A small image VQ-VAE, trained from scratch: batches of 128.
Rows from block 3 of the decoder, named by matrix and row number. Rows with one number belong to one channel. Each number is 500 + 50 x the weight over its row's rms, rounded and kept within 0 to 999. All counts start at 0. Numbers have three digits each. After the name is the row's rms in percent of the matrix's.
# convs0: first 3x3 conv (decoder.decb.0.1.convs.0.weight, 96x96x3x3), inputs 72-83, a 3x3 kernel for each
# convs1: second 3x3 conv (decoder.decb.0.1.convs.1.weight, 96x96x3x3, transposed), outputs 72-83, a 3x3 kernel for each
convs0.2 100:531456498551452446552523542419497472399561543399582483497492512494522539491510527498517478496520522495492462467494533492505538528493487479474496472463485481370392541493581550437519479448490505593533372534499501494466474488450557509403583514468493601533605509534472499400533534495540526495427358370681598546613541547543535520
convs0.3 096:443585509464529525493399443501449474508448496436392491534493507520509508564552530482431423507485471489512511524501465546483477530515509461454408505493440403525418466503483362563513483491444438573356431619490295541536450539404467516554417462508395505449424518365470520429455479450421536460455506478511436480457431472523450442
convs0.4 113:522431455576470454554521525465435463462480448504489451534546488539562486491502458463510550401486573437456514492511532479523537498489520393498591393485534411452471414476416429410312403483388475453450365457531466457481454517533514495475559554542571553600531485571534476535491510528423417538435419455516475474554525461464577519
convs0.5 096:579540555566560492419509442482496473520505552493468553524525507537550548558496502471481474505526539503524497494476503506455478485459495419421607387447519535457509510494420499544519450523461600452511619563490505554470381480561455532496433496537519555629451486544481482434514524462546553439513563479464582444413520462431462658
convs0.6 091:488453532478550522491537449485518549473465508462468549463473509434423463444472473438451547436418563467487588527542492510468516535516536418383413550487478564528368540517558460492481458500512535491548569489488544494565523561530547624560526522494452471434454518492511573608496435527585552442567533479521552445585524495466472443
convs0.7 106:535563573506504522542557604473487440575562513513513470511528480554563528589537490437424394533607563480539507513507545514541543462487511544483528480491446501510542493467446479454555495597526466471473485633500300473388496491553467468410498477539560508595568463446579522398463520498455501449464494444512499476446407470592538609
convs0.8 096:475502529582513461563524519454518494471502502413557480468477537484482527517514546494499481504532536478509475527524563506521565513500512500470478496496472444393468543515547513449533480433444577548493524561467547545427602505403666519360576491446509479533564540518559562528508462508560533515564513492627621600533491599493493529
convs0.9 096:508444503576484475511441473432518495422503449399494474472500525507576524495528529451498495437566543480555500476546512462541474484520487440556528460540555534560519510523553489448508509420460495546432405508510465516519457483452480475406455514438446452486412497493451462451468432455529441542502457520616442487452461521406526563
convs0.10 100:554586550493598574513520464633524540597476506526440510529497529531509520534534517507521455509511486486544516507548474508502529443481512370407444487527477444514474541451566472539539480465569489459330435531407448522516469399430551541634487489626457489435411532516425472549490411465564591463465439488610524558563531576525483524
convs0.11 108:493456495487549546567545523439486480372432421444454431456498525454502540460498519520465417522429354499429378538504483526520477525483471494538507486512467503527512492470490457515589518502544544538535620524503518466552484494499458558567517563548552540515518540487501555539485480508522476477480489554527522544511559617529565558
convs0.12 105:538551495505543508486539507484499570499497495459463472496508475490498476497506494381374406502487508539544536462448474498496509479497503557520500548436418574519500466522533549587572510457449530443470577522530531539531481505545474503510552526574505464471530490544517580581480482524481501440624655533521583524475516527467463534
convs0.13 109:405367400431416468449462494456473479351475516440477497508545529501506502499509519527534519524484487490415455492507500524561544559553543579515524602540554487428441490447508534540513560575495551621521556458459542442501493453401528470480505477484523533541521556512443496450422510484524507478512428422454406453580552506544553555
convs0.14 100:507465490509467450490483421479474522470436586405447510503468446478448484431458484476481481468444445479448478455469504440408517444471536457534477488592525446502474451470418448468401530432403467515537563435384508540498561519502519556426479547437504450406558562615526445538497394460566402378565463395488573524466485473415508404
convs0.15 095:466511456549566495457491501471540533497513501529574477505456415505423414469435443487521510470424496479447462536555505490520493482479444509486564438556562527650502471426487487453499453542548446556528500513475468544452581599560487703588557575501516391493509450522472487548504544609492513509451500489577509469523504579476575469
convs0.16 105:528534551478523586463530513363456516349457501443529440511508512529510491467495511489501497510520489498503488456490509496546517521518477459581531425493487522512498507497486540526546466420505480503505532444484511467549460469451429491423452525378562492432523546584540536509488472517560491551478472547497495529449446542479514540
convs0.17 101:452389425544543514449497499577444509477419479576479555497491532444442514480482511483500495414380423480475465485536530484494545501526510384452509455476478555490481435480465425489422466496466569421430608421369600475446459452481450524447428488529445496456536494525434509543494459542578469453605547504404463517478583602427473499
convs0.18 102:492530523480526472461572519460471553521504503503355412528509523504447490511538531465428494446439487483458480477461408545513517517573525392385439508500494491558643462513551445491524509491497383388504529450440469472483513507457510511401515506445517385432496515453530520468516488579464483424523570557354483485536568548480354381
convs0.19 104:498485495521568549448448525422518579594457470464510496448465476464445466502530503466501506510456467485478472462531539459481542485486528525449412573469448503559589534469500501472428446520467539446466622504367542369453505428473576488510605525641435443407407513501379493458467491549523585428544506504482568560488488490511493418
convs0.20 109:529580532531582562526531494404426445384377437411463436483492528498513536499506521525504477553508424519500467525520500538523484536513480492498476486438402456469463575494562550521619553440514514452472623436411546441456516475460470466452495501427499486389514518445522522463494484551559496482565520535558479527606551564595547506
convs0.21 117:436441423415507470408461488537517515576508475553471450528503523529505519542537526470456476442430454478473470486506501504503532493513502459478428469471454451515480535554545545570548552585584417343395413386380374409408428448389484530487496577560459442417507486476457479452500517572493535538545576603539533589640609605666591543
convs0.22 114:567563532576525513502486527491515497507531495456473476526464451530517471508453434450485532465499558471497521487491514467495524445485555402500538401509557470523560439489404502466270462488350464522534391512486490565466537530565557546579511495528521513521514505514534513521466559548358471513471522514570493473591510379547427436
convs0.23 095:515467466467485520442475438535517456516517485434551488441482488509577498480552491481464447476466443498535552500499452534509457496507482524556552451425446473406497501493484520460555509476552478481571480528533414470498530371479428395470418441552457486524521483569559499590413443457456449525507466501504560492369482376511568465
convs0.24 094:543605515524378482503323432469480422482444493471510490579587534616637576554574550515492454543542476526540500497506526544539466543535476577513563514473506550478497485469478461491501497456505390531510501576477423491508491533473469450457483496365501508481460434429439391431449520470504460456441443370426530455415497456485559550
convs0.25 101:478403467490402470506469444454452423502521476474547471448525543467552547469495517523495490512566508426461454536586526484548522455481516535449476509500462472458536393515507495515546425503479549487480428458497541486526491546530520446531484460502448480459483432511407404393497443405487444478533460457394406446471487413389383528
convs0.26 102:542489554447488444396466510377435528541511473464424482538530504540515480560475522464486539517527551440460480564580493502561476461487447376481604449436543431393665468487483479415515408454455458457559466581521527452471424514456519519431515457516399470460552504465449485362555383531503510504507514457394587458433448462477467516
convs0.27 101:525531516510374495535557543516446486438563442516524506492527489543585528540537518512476485476512468469491491437500469462576511459550487574458526524517470556463541489468481589596544555494518499491503433453505519454446461565566446478579501490503600573586489467500462446492451466487523414508528451487414410555454554496414391510
convs0.28 099:492511444462433425403376392433396401421406404391367364585561578611599592572564591486505493494509509497509518523540514525551534520554538511511558501470524434409475504454493525499470508458449492509498493530505537563506408367322373366417381414393539517465480418441449406437461391390502440430488468442444439457427432456460455489
convs0.29 099:508528559451421391534440545502424455511509476507537360488447489526569574485530493482451451501499503503499496481587531475535564487490539583482423546453404506437444426456455538552513495553446511447405504521529528519488564475364514490507471468559506539550522420484525505423524463405454497476559536527518415507390416454494552449
convs0.30 104:486522593470463543502474484481491491524562471482489434536499512553507472540518504479490516531570597521557588478539528477553576460491508455489432411465432367506497492449473458427473483443453457497579440529600445536523505518561530487608505489531535437361588526340532447438461378437556507450546480456524458528441436465534470502
convs0.31 097:562451435473370461577572529591451555585501484589474537528529535560549522502487496487458475521540513502506502400428472497542509446482441458544476489556457406482451495498479468531529533493543482511561472510393500477392516561552501512526459493540493546491480463588503413475524497518461427487458443512506483589509411550556424545
convs0.32 085:498536522456510519520552540561528526566501496552551513404380441380373428346374411486487474500484479520513521511538542500485542547553584531547519619573553546559483528493523452463479430442483514446473556487565512429506422498574489506619504515613516535452540580464589652623496514519503542493514511526471461551516526557541525562
convs0.33 100:505447474485478485470480522504474466547442519424417517486456435451447461455463470490534517517491509486476511451515477464521529491534541430499480423457416442427334465437508440367474503522541465521546552529397492529441557527503506669506415606494399534432482564541497428560535473461523539483499539471364510413508430517445432497
convs0.34 103:457434522514474485528503550433507440530446519525498552503577510468466464430410437439497474487551503493500513528607512484526479374401428452495501462501530481502521447578535512474520455491467480389522546486437441502522607443514604531512541473463465346522471541529486393421592445519581418551547480513565569518499433544605531555
convs0.35 105:461518622465488568406523559423465588470477471494479525526523450484459428486493506426540522461560551469559580464529465483541521438554492493478492472475479454503478539410454488398436599530484437468433492522422485448563548519467554485533505457532457445507500531507544501500513371564485480477484424437554528536479489477590510532
convs0.36 101:430573521500552499510472549495504556537451518429462502467469474462456454447487464495513429482407386486469457503512508483487484497483501471485538517472509535584473520492478486470472476542469519507509547525431481484511494527448508584547504550501512560504545546565595547629469469455464533441499544467581552528645497566560525467
convs0.37 090:515528463479540482396464445543568507529526524456537453525493554529507560604536556534473500502435472500497488467490488500502509500520487535477442485458495383393425497623580524620600451523505595435429583499472565612460492494362476560427463577476544470485465456541489537477435529526425495514475577556417464529504516505546525461
convs0.38 092:540551508579549517459432430501530492472554519476539538456542546410542555444525546476525507451543529477542484518482459458500452476524479440492543414498554443527591540506550515479467540500477428502530364504503427549458416514474525506478490525560470477510524477459493442490519549539378483485363445441500446561511497571553457659
convs0.39 095:505522505543557542550559577485514488515522471519490456434407432436407431451420432525527526522508516514511533622613615573569574598581592593476539501404469572471460495489485527486508523499497419416413463443447468462488604502480533505560488416487420436383495524423437527476474444473495465485517491513474555517553585515561550489
convs0.40 088:433446450527546517468554522471541509520553520505442567539552553519496491564520513517488501456425451442419444487449447507459487491444457425456451540553490546543429506530432490498429545578517553454557527442490371448473405453469424487464451455463530479479531530481477537531449544602411492466496598581334414385484560512485459449
convs0.41 099:515485467565565478473493399462517467459518512417444503507552564464523573533536539485491523459461497471454461523495440540527462520522477489537544463546550408518572533499545534516510498514504588497489487505474567534423474444402530457347555466451505438481455456465451498476442473475415444509445478517502444458539525497602435512
convs0.42 095:412426436529552501481531516408547503350536484404518531521528527495521480522540515530480523455397458474438461441466479503480493495471473472441430527484475589454426536541405504528411427500484550470543470388457431461516372412425420488502465487509487415462506500548497500509535598593542515449497533491385451472480627452433506453
convs0.43 100:409502480554514499480416408515557482512501534388565551521518537494504546574517513507498488472443452467483489468459516518503469487519505524521563460468510518403380535561508504573474475529501618501465574453409534458427434486513427505454357483406495537541393490512490435367488544491472435484434489437439481474512559490375538576
convs0.44 105:483504540557511512542503470487469344498501405445503473476529524382474543404435479465514500520538510499521502526447441527468407528508504446474469568535400452488529562459460498474504469511527461483487449452504458411420383430502535466478511493494479454542473502451511482456459536455470539539408412462542467450433450510497521569
convs0.45 096:475488489484519493508453515485578597528459446424487458503531517525537528499498477438470398472417391495477467487536450516485427491540547487482527561510486532674540505419406555461516512495505449407448504481416390388464403451514436469549535524536479478455443511493482482534449439464470504398392476445504586523536484492540532448
convs0.46 093:502478447520508537455463498466494563432467477485470489542551518518551497516535485502492485434426410441444438464475454479468453493494494482451507511529456539516462487448430535542491582578544434405495527416425408418494491463450513478519553501541492535500498502477521452519518550588485482498514572555367401485518615518524562491
convs0.47 106:595582554569588538460497451460544467483552484435497440430441501393474531441495503453503534491519528514518491534514476514513459494500498487534509505525494474467555488481480516457439466486455501509532451515505527576477531515425532529438472493494519447527548509521551521473458511523425469529453525527531527521432525491530532509
convs0.48 115:498503503513521505489485438482419427489425471466389478584546548546507524582529536569578568544552531534544525518489479522510510502517515383372370398417446462498503465535532463564526438529502523531491567555436552571467488543510528574523537567549408394432411385382412385391563606578450498442422523421492440444513446452474388440
convs0.49 103:493533519458517594520487604453455417412414389446508457473451465489470481465467491546490430581506412566519467541519523493491521521500528422465562385451554444475470536487477480499516475454443409510453502527436364490488589516518565555593593497502473470410487513434480490482502542466534551389503544461532470496503415524505469513
convs0.50 107:550517505547486480514551517482456408552528481501460435544558549546567544556521560484546546493558552498536559505492518511514527482458470485436420406404395444340456401434471459478542429502495486468614504452536467425526436453615452515523517519538485444445458394476377362448489549590497470554399473483402552476452535472452467508
convs0.51 096:506456503486610526539506507508527496464438494561443472445423469482421454499474482518515495517469500579526489558548486543522532555548536400502402417475520422487452515492509476447533483551484441475446505557426496563486498502404510630511547516501411379398477530497435488500427364540527520475437523438572533466457430555481371429
convs0.52 089:577568614577578571554549552484464464528504485606548485458463463475475485497486487343336352339330361378358370495501490498507493488494473560556505530569537438461454450473518500525550512553598424412384440424408483490476538503497556556543529528519527497550501463497533485517464476485464474494475522533507534514481558556465557559
convs0.53 101:528503537442542579481530558465532495395457468481494495536514475535470485573510484440524437522515432506489460539499525499488527509515519423414494454422532481427499442524502443564537484521493558539479599524405502429471600505489554514528540426523497480488541523491522473467496534520493519456445480418557500398542516485463468420
convs0.54 117:484565519472445465485477454480392469405378500482461539495554566504547537500518528516489513522533551512520519539540521520549555523526517474444478496511538438447461555524636462456649450514523320549419391614372443608362505540499517554468524517496447493447466509386411471415462560526470495392443454389551534517542447476593482581
convs0.55 085:430425441488464485533482534457507465478527491483535526492490495488488504493488501548555525545547508525524517482505507489488488461455465579569575576553573523490534482500459502526521537573557687639645624576597553475512507430511496480492551552607559583587600566608596586600609602572580599583541532541531493559540529539520563557
convs0.56 103:468309441527444499556528507414416492507525480530504486502519512489479480472473507548590511484502495460443480471492507506526500480521517457516491473486487499498455394453548480527532514590577489632455376461483427423574420446417513479519554507516497527512518577586542511588529576476454508540432381420556432552637565583472487444
convs0.57 101:472326439468448521514543542404336428377384400573549503543521532541544510491490469537574543498496502458449518483487507499534505501493480577543503493471486491441464424416482410434500541464548488613383442500456429423493481442433456377494446490497427479443482474451443414472473517476510503509534450469546408477499523526414555426
convs0.58 109:477499515535501437555553511426412456461472438463447447482522525523561503496520515417457522384522594460549560509543527498543532500500526468574404397545434419508432481488548450450469510490453409541420330494492458480500501520499515511463508513496504534489447519495459529489443536555349448558496549547526487621537494569512571562
convs0.59 096:483517494491491466494489508506450427508453429456442442579573555543573540541542519509538527535567564517528562489520505503532505500504461468449399470441437428352361523538579535496552470447408349550451370531584437560539545507519495494525406503457386445380443418424394336381391485485413478498371400412615551545472435400434496480
convs0.60 102:508541546503533542557540508478506494404441516381399489482481505492504505475468479504558542517536519505527524519532477510546472477544501467535500554516461458513494499484549463501618534415497469522524503466544526454575441507467390479434429523422460533522515526513529484362499498551517506589452471550541522513461575600493537586
convs0.61 097:494485460515468487521479544416438487465487485476502462498491482503503490507511487473452452441427436475460460447478462469506469441466438550517521545506507550513504513423383492426392546474445561565562528545521449483515497504462531547566539568562555560535524494511493480518570516482581514459554499453484511513465517489536573491
convs0.62 094:500617546504446471567512523433476539529564515497539538430414411515532512518550511550488522561546520507479523523513520483518500487473493430386434494470490390378435575515487597613462604458354467482513471476620523482582494566502509474543520498510542491532492468456533475493549533463457503472597521477353485516479583416464533408
convs1.2 104:415505450508543429461521399490496635460517537462412588501500519496489481518521500518501479510470501509457503496504478509531514507485487478510524455457523462519637447466495516549470462506402612521625515440527449401508532532450502576467414514382547511494550456492521500492549517561508438505445355417497455456549534402427360352
convs1.3 095:591576539444386540423380491532538381582457495490462423508476476524532489496474501475499534484462458516564531488499489486460504527517492459524455588445379480565425501436442404478525411448533465407611501376557487444518499512601518450571526456501583558453482434453520507467426407537343441468450537513565568522542491601507517479
convs1.4 096:529445456660478438561618570445492583532489540535554526500500474550500466533507479473510516398544611475486528510508536458509533482512529556599556378517656444463582544466496734586429634569548467550472438533572467555465561439442543429421566557468490539478492510529510468543523589486522614568436483486512449479604525404566544488
convs1.5 102:540525523492497492498413446516473532458469636469522543481509487493533497505515502525492497474458513489551573508499509491454474512518505461464411470558504396474607425513493474501472497551416610487444482429463550492469574450539468475483548440484567642489467508503375477513473438387454383430518540472418511590493483537521544445
convs1.6 095:588397502492306393464422504445479499523437603433489517518493548485514500475511522447485465459474493494578539486487478520469529500504514488475406528465463489618491538480564491464584493528567442518502433545458460525505506426552471421464467405551539549498507427453538550442447500362404516335471475360553469485658397504564442469
convs1.7 117:415540465477576499396394433586425498530507423552533482500504485528514500506478481521489550482405470530506547487486512475489497503509503476529510461491411471437546377473487495593515437481397589464601510411508580505547460484510507594540476529487574574511528473459460422538610472497492335466518436513470437420503578466506514400
convs1.8 104:459489452515487383521501489480480615519510573510459611470504522484503516492511484503499522487483514474485514511498474515525501503500516480452507416425419481468543444536537468571534428478461479449529515458465548479486498508457591528341537493367552453511495440396502451444456444495462391456459415412562453481539489436472345390
convs1.9 097:567615445571537396500473420488494525469448526528507461497473501463463523482476491535482538428437590464477557483510517482504496476497501472474420532449576520370475464513523461472460447481456502495579435416599512542538514528502533513544514556500608555500450457635559478604475445447435430548530458558505504448532563378508536344
convs1.10 105:501425442398440457458509495513589510548412587528473380524491501490529466497491509459477519510437519511521505488507501485439512505510482448513521552498525433529472436465422418518548479517472558510584530405531598504525449465476422435447523484515571624624496485563516538497569388523457381437552463468418517539508416546456495388
convs1.11 088:436402544399426594548511552506599581546587613543565568485504531458498547473513558552522472636546401547523465556518517563507511562527515541459520615496418521455442457433569375428620522490557495448444533436371456467468444447574412417579485454538478505490543484381555511509476479469517488423583563477477448583428410620497470583
convs1.12 106:577615558471431449471456503531602419554526541473565586514514510512527500474459453463422470492461507561610601504526515492473511508499516528478530507475536473553536535630557429451433512470434452422508500517496562591495555560547500554483497500498501514517565507513499537494451430504484435429584604565507625510500542546396475442
convs1.13 091:509416507497517572569602506440471564481455559522496478487473490515501515516519504519570512515531427440428445466484493515512492520509524573615585552528474465434467497388472476471610507582572514549479528528418469458452530488523572501552568546536445456476484507457482489473532594581544610522470466443433391453499394469583552549
convs1.14 095:548564518538559485534424390477538623453505560462448526492499520476472500509480509493438486535485537516489568517515507526537513510512503552523484505569570508448462541605626500529542535556510545441368596479390612563559532582531469581428529502500439399458538495553567390453526416445621516568578582539548609562534479496514511475
convs1.15 091:439334459454510535528465480527512475614452601443510511513488474550589486530517488552512525519438522504507504501504520496437520504499510554465511461439508473489442497578562545586570494536543408519422464526510450538563458458485513456449504446510460413497479562567491500484602628539503582515481501534524464470543418594467509502
convs1.16 106:507486490397486640540544517507570517471520582490588549498513506495501499479490501512514491589543443543489452472496522463504553495513524506531480478495537528480434499451538405414575493455511447566521587539408486510463470536603437512639470569613574460419510470503574475439501425437591484409588465434496522522401456546453457544
convs1.17 113:552459548466408431536518496401390355464419412510532477504480521517508513513485503443499486480514509438495465482518501499487505481520505473506464535569480453561499487476554456415520510557560462515404492585445555551497546526589449525461533495563424518520482519541415604503478450426549501465526535476506463560510469596506535566
convs1.18 099:482448550492485478589521590559518421542435536487568595526518518459479481478477490506464532548550521453509445487497497519494522488492481499424492563504508502520488493561515475451503612575583534426525548526469503529441497488554575487530538538609423360533548545488501514503418414486486545452540508461531580440443489513519519520
convs1.19 097:530409556583595454488485498619554567553408466505539481502448510543519488527499496478546525484469524536547505529540533485470519484515520414455442470490478428542496520534547548515608509528575484465540510509432560526465460429524527496422454523433400399614576539608520522575493476477474555561560509522577494478528470492513519490
convs1.20 089:485437491461437545553497466493547534576623581562612533466500523469508537486537530520471463587494410499480478493494528479483517486476517501541537592565399527504475431436544373425616519494508517477437606488423474526504510499539533489565537518491566494468591507414537491553470413418514442400534493473501424493411399522475403485
convs1.21 094:442426540476443472502462468530339312484251217483421402521496507513498496527509525472473472480480481460476464467514497473495500452482460535555494574581527426475471405422458410393466473466497517484568497542530554616562480480584525495514560527500472535551500565542579617561431436500401466482471493473558494501541487471542558542
convs1.22 109:560499530586467470544492562467548555532454492470523530539497469550510446552524458477514530424542619478515531506496518495481499496513530386487513406579663423526585582570503636517416544569543452501482423513532492526488505450448515423380548479460470556485449551557447494466488519495465551564473591559464527520585473376496498464
convs1.23 095:576531478530505467566623522457480483451580462480525477522504514522506541474489515493533486476512437548589534471500481470515467517529505545527539398430440566494508523495502582568563534534443427546530445564474387488458528574500450607505519602467487497500403407461518599641525522524584503501520505514533485505602594541542484523
convs1.24 105:458652466489558529502428428423466516468535551572495443488485484501501500514485490539485474513452455485473524518510512494497483488503509451530401495564498479525491520528415500587457501536411550536459604440494553430517472558383477520492550447418584550482564450470588432512562454469561424496499488614443570499453590534538595427
convs1.25 094:394593462525519471537523465463420532418538418492498513495455505500482521527553523493523522497501479483477502514530507486537492470486495476536482501490475476478544552475484485530543451516515466509604453542545518502485472537439399569446486541430495647629556418505577470573475567531518425427515505522500475461525645502622459477
convs1.26 111:432502593491540501399517525598454587461562464457464502487495492514507516508508487484483509517489478517488513511503505495514488490498488483494643445569504417509584563630573511540533547558443519429473440468433516497538541541558485559519419566512461530557561489469472530572508452469534407417586504579477543541392611541434471540
convs1.27 098:460479515489603548501437491471465486509515557458537395541522514502498484516478506487489479503534492466450490483490479502542477470502463481472495495570536426373426446525443498541449493629451487539576448502622499528485501531483470554580443512499548487550494598473439323535501521495539444490533467497479484503444565522512572376
convs1.28 089:564610561541533514463471454458448381516491534536433405501492474490520500474491500505515511490498508520533501513541512486470486517515512482521514461475572399458487472465459488516513425488543515506425528465470559472443555561461528482511615501484492516552529490523487494452455446506529526503576606563454553569512587640530532568
convs1.29 100:538492461603570490421474465579424470576499364557425455520486526499478493544511506472506490468512498514481521483503497480515516459487484511576530578594524420415523509394485464503541450505615467486583421474522561536550478494591493469506474522407529510534511485541526515616493474470451465475565557584593457451592633519537494539
convs1.30 118:454470508491577557448501497513412500594401442561429443529495503507527486480518485505479527517433502537509517484511511508477526506491520453537625548492581581568600513534502554558558477497502569421548476378515500428550447437503471486560463397529487453524551447438590553489515507442468437418536539463508494556545538582482505519
convs1.31 093:521573506586635499530474347447477485431502428423501421539494517529475479510453501506501547445456538487483550443500466429512487459509480513508499442466535531455460472501432542590464438514345552462570458460406494523507480555466481584427448546441513516545393498534504459503554423527549392522526491605513584489526631526519611424
convs1.32 082:554519554518485478457434454542489440625404475523509453550510567519517535549537558474461468502455487550528521483480467501475483504509501491455452571432511518544449486532567470445497500484509479430497453445460470495479450432512428417472432460440445447462451363446508476482460461568458467456539495530564477486555449514469449514
convs1.33 098:527557460478525396537523436458559436567533509473533537523476476535543486518499470521482502513428498504511489495499513501436513501506518480537521427439571468517554510542512513619496509619480584541435553521401539475514456463457420535352537436517570486514478390526479431395577453431536451453552434406480680502600551595514617549
convs1.34 096:382429376522623600520476500549515581496585481635529527505499513491458488561555553528518550506536511504441485511498536510570520463485469490475438411567531505354444560537562556606561491523488519583492447453512568505517443537420454568537484510528463408473539550563497363477507535490554444516516450476536433436488532420516521488
convs1.35 112:506514485464606505416488504509556471522510535496595537495505491500523468484495489530492554508411544518484525503487483508476522516507481521498504477464611518623574504536397507600508474532469494454605493405485584504603456525515478586453456495488511397544504369526582504503527483570459401565525379589555507487489477536466546592
convs1.36 101:448464432465527407470528464533541557620454624542494568512500512495524490489502494563476548512376520564484567528502528533459537532502537546488497540399553485482479565566567602554561584530531503470495451426460493446478429457431470488436470515449536418507476331509585385520494426550425463494494437568491519432591507529512542460
convs1.37 094:523513586498449578583509535546498557528484529521434540509492472504511530496488507466525495499575475443529461485504500491505469501522503570523570511543470451401485574496527458433537496460535402405471478515435500513446505464511570395466637468436476488512423558519428584470448527556388534511458594473564517548504500451478441528
convs1.38 078:489568515493467470414480530484475508491429503461449465470517520474558538479547524536475499500472543551453495539499461556473434553482456496424464534481540553467474423565536433528494351523517548468506474472580543475531488464450473479453458490492464579501491583519468525526488550498471506561481487547416484516454473474410527465
convs1.39 073:497478498525566522522553532494473501464517471452471462549518548533505529538505547472498481482497493488508493393430399439456414423454395470501476514501476445491456550507537530519529562491531496519547490507554488535558522535507585547523544529564483464492457502504496502461463497499477524537541549518492524493476544487492529519
convs1.40 090:533456577464413494527458506466529497497448566486534556492504505511542519475498510521522479527547465471537487496500502494457496508520505531509488525481483534501527461457512502433508530541494479457451498518508509554517511465566468439550584537620537534515506560500442510515430508489481509496499512494539494556565464609539607574
convs1.41 080:571506564611502464550533507516562593511483556502468528486506534474517542466461523499524470466549523475514465515496440509479434529545460537434532478380462512439498522538500558479483502449474553484450486571538470537541617485499604506447558557541451546508412600573411577468526549458514612551495616528512468512538447440546469464
convs1.42 100:471398503470429510558513492438510483454452562489449526514473517506510517510518506513518481539566478480542497500529505508491497504507501524538434500529506537544505531478499596461518607570519494481548531527498455489431487419540470443599532523507511472491536555561482548554473583503543560470470509446497512586548474547559550604
convs1.43 105:565534548462446499475467523424450558434438535511405488486497482506522529529510516480497467459513495474486479491501501490506495488515498553462433514556477517491489517515563450481507410496524475496397528503437468429485537478530494435461523432475584517357466603589452549535525528472528586560445595473455517631516502504524504528
convs1.44 087:546492473528589479414458549473475486579442481538537418474490577485498578473457508572539532480446509510505551529502467532480454549552526524464474581408347571556502474512566553520583495461464639556548451444594459466564537496469506525470435525564530560524426484525482457564530513509459542598521566566446503477532512589539592490
convs1.45 084:464422408503484476427407491581538500530495524528507494580527500496517528463497526507469531501425488558552525490501541491454492540498505468412453522510476508515540454463418427467457546530473551500525507417506601521545481430476559503446497501461529466531517448548622557595499442508421431498525459518468465431510429452479486486
convs1.46 097:534493478443422482486429500484545423514524557529615524531497515517516516514520529462504518533506493479488482491516526485477497503504505415544421512579504504512449495468395514461451536582502460478482550511491524560511496441483446470517515541538513557546577507511536422551442442483563455510553486562535530491556507605537666573
convs1.47 091:521573540576515466502501502536421489559377461510391534489482508460494532471521523492510540440522566477514521538524492565488443549476456526445494527409532454419538532534528550516522481501528428454542370545574453556559470496514489496417491433464448552539432567589397583507375509451383564565464611546455486539539475405530426459
convs1.48 091:517468442450445441512438425463463468464415451498473442492481475482495477490472482446467487498491500453480486482487489482471479486501482501505470570593561526597566420438460396452463454474477522496519571530550519508552512430429466433433519442456628607588672680650594605575457466488496490507474485496570541490533475454577509428
convs1.49 094:440492523369395491553431407596545525694638527597572529495486473525522515514498503552489500624507413570540496521495491527488471528505489452509597441551618503568629452462472393469486451466503463468513635550405528551466452530547458466541504492505479530564573533427550526530530487487620502383564559504475516557445525575463484529
convs1.50 093:438455482459479518447391499499476470412516407462489433458486487477487483494509497459481474493498483502471469477468467479492481467456458598565558535629556556518498353404484419466485413469447532628525512542512528510512513488446447468495411444573589685636600658606548493539488536459514450441524476412465456534455492526429456509
convs1.51 101:518465530482362383471526438534561454476503525402419522492467480524552507495509494508508481515482510484539546503520481506461499528523512519576565528402514432551558502470481474585570546557548510437521471524507413430516523440585566402491475438463526674639521460485437671498462458487387550510462489531542494456480471460521401477
convs1.52 067:466430459459419469538500554437430496430448483444452485523514524519507516536527561579595602584593595557572567511525518502523505507513500530562543524542538462486471523460494481415471568510550572570501577573541520535500502460512513447491538499540456530435506573507465487445550569523571594549557585554532472532512435499529488559
convs1.53 088:465457496429568547530544455431590463582579543479509452490499459536533456498488460548526515600460461531466488506480495496477510527500487448479519498523501518664589429423449388559573448492508567542444657485407502408448489499523470499489518492468512486530599496514498456470557481526579474513461396477491497481472517534430477480
convs1.54 112:541508492559502487529493522502431619556581556564469419483503516498503509481483477472460474499480480487470503496468475496498481506476508443450543489530508562529550426482517405509496382455419555501575596513602535513602529441503565455532535471543532580577601583504565548579502534460542508495499509499569452469535551489489444411
convs1.55 075:512478456536497498552468473435478463495479471458459463484494502488502498476473477467485486472468478458477495510500515518499509529539545470560527505554527526599588367391465451455510409397424480497509456461472417425446454471448419461457407436442513489496495450462474441439500474510470441475447382399464421458471416442441406409
convs1.56 095:514442496636646592498547481485495461467443462429517476501511490503514479465495478532630593451486561500434493519504524510511524503505508535543514423457468546606542447432430530582506400519483498622533404415521479393507500427465578501534466512525417474479448462504514471444500619572441548550404375453523399437522456450441510466
convs1.57 089:527490599574544608591662545392485447504449534586531580511532507490502497487492486530636516527521506470380459504501500482488492469459496514558505486472474493473488429399441486529547459510529514598481536480491487410480539463563558535665519587513529632532523409456540439496521542512532514518496438559446420458568528560566577572
convs1.58 098:547520475568479422441482537514516427532495519520496435462499502509515502472504512466463500399459654487515573511498509486493524512506521561522477565514534579502488484527496560552460472497529542522544441456718489557580516568493569495502534548499523478497423512617524489544472502518421547651483519546542511494515564445452497436
convs1.59 093:491553567505515588484471486545588527514612452487395417518490472507502503477492482471499449495474478520473498441465478466472467489477479470532524527572541554515581450429496450487494381387401506586548507513581494485588473529535482459552457443541595654585594588644554587627517542499501486521525540526511512564485503491390382423
convs1.60 113:525533459471502556408489500574587516458526636508510472511512506471513525480499520511510540493502541497507520493511535475483550507515512494488391650515493543472443487485485409441537484449456516498496428463555463475515474535483429480590442483519604545464535523659485522549398424531380492550462439559443492461397456493445470449
convs1.61 083:505557532514515497541548514438505543465500510535506521541508519501476500515503506538526513556515522544506540509518519528531533530540542466528473527519501480454483535530586502540571476542539535527494555500493561513491492582587517583610544605563516487459457428465470416468489433505492440491482466517540565519565607556585636573
convs1.62 098:523475487420474459380339396525456504475380474472506520510501519491474480516544532489460498524497493522479483494461481519495517509487499550631559634671640524396459544451507543426480468606617443382504467387429536507469518494573463496528544453597567474459523594511443394423446449484533497462526569509473500428494473480470628489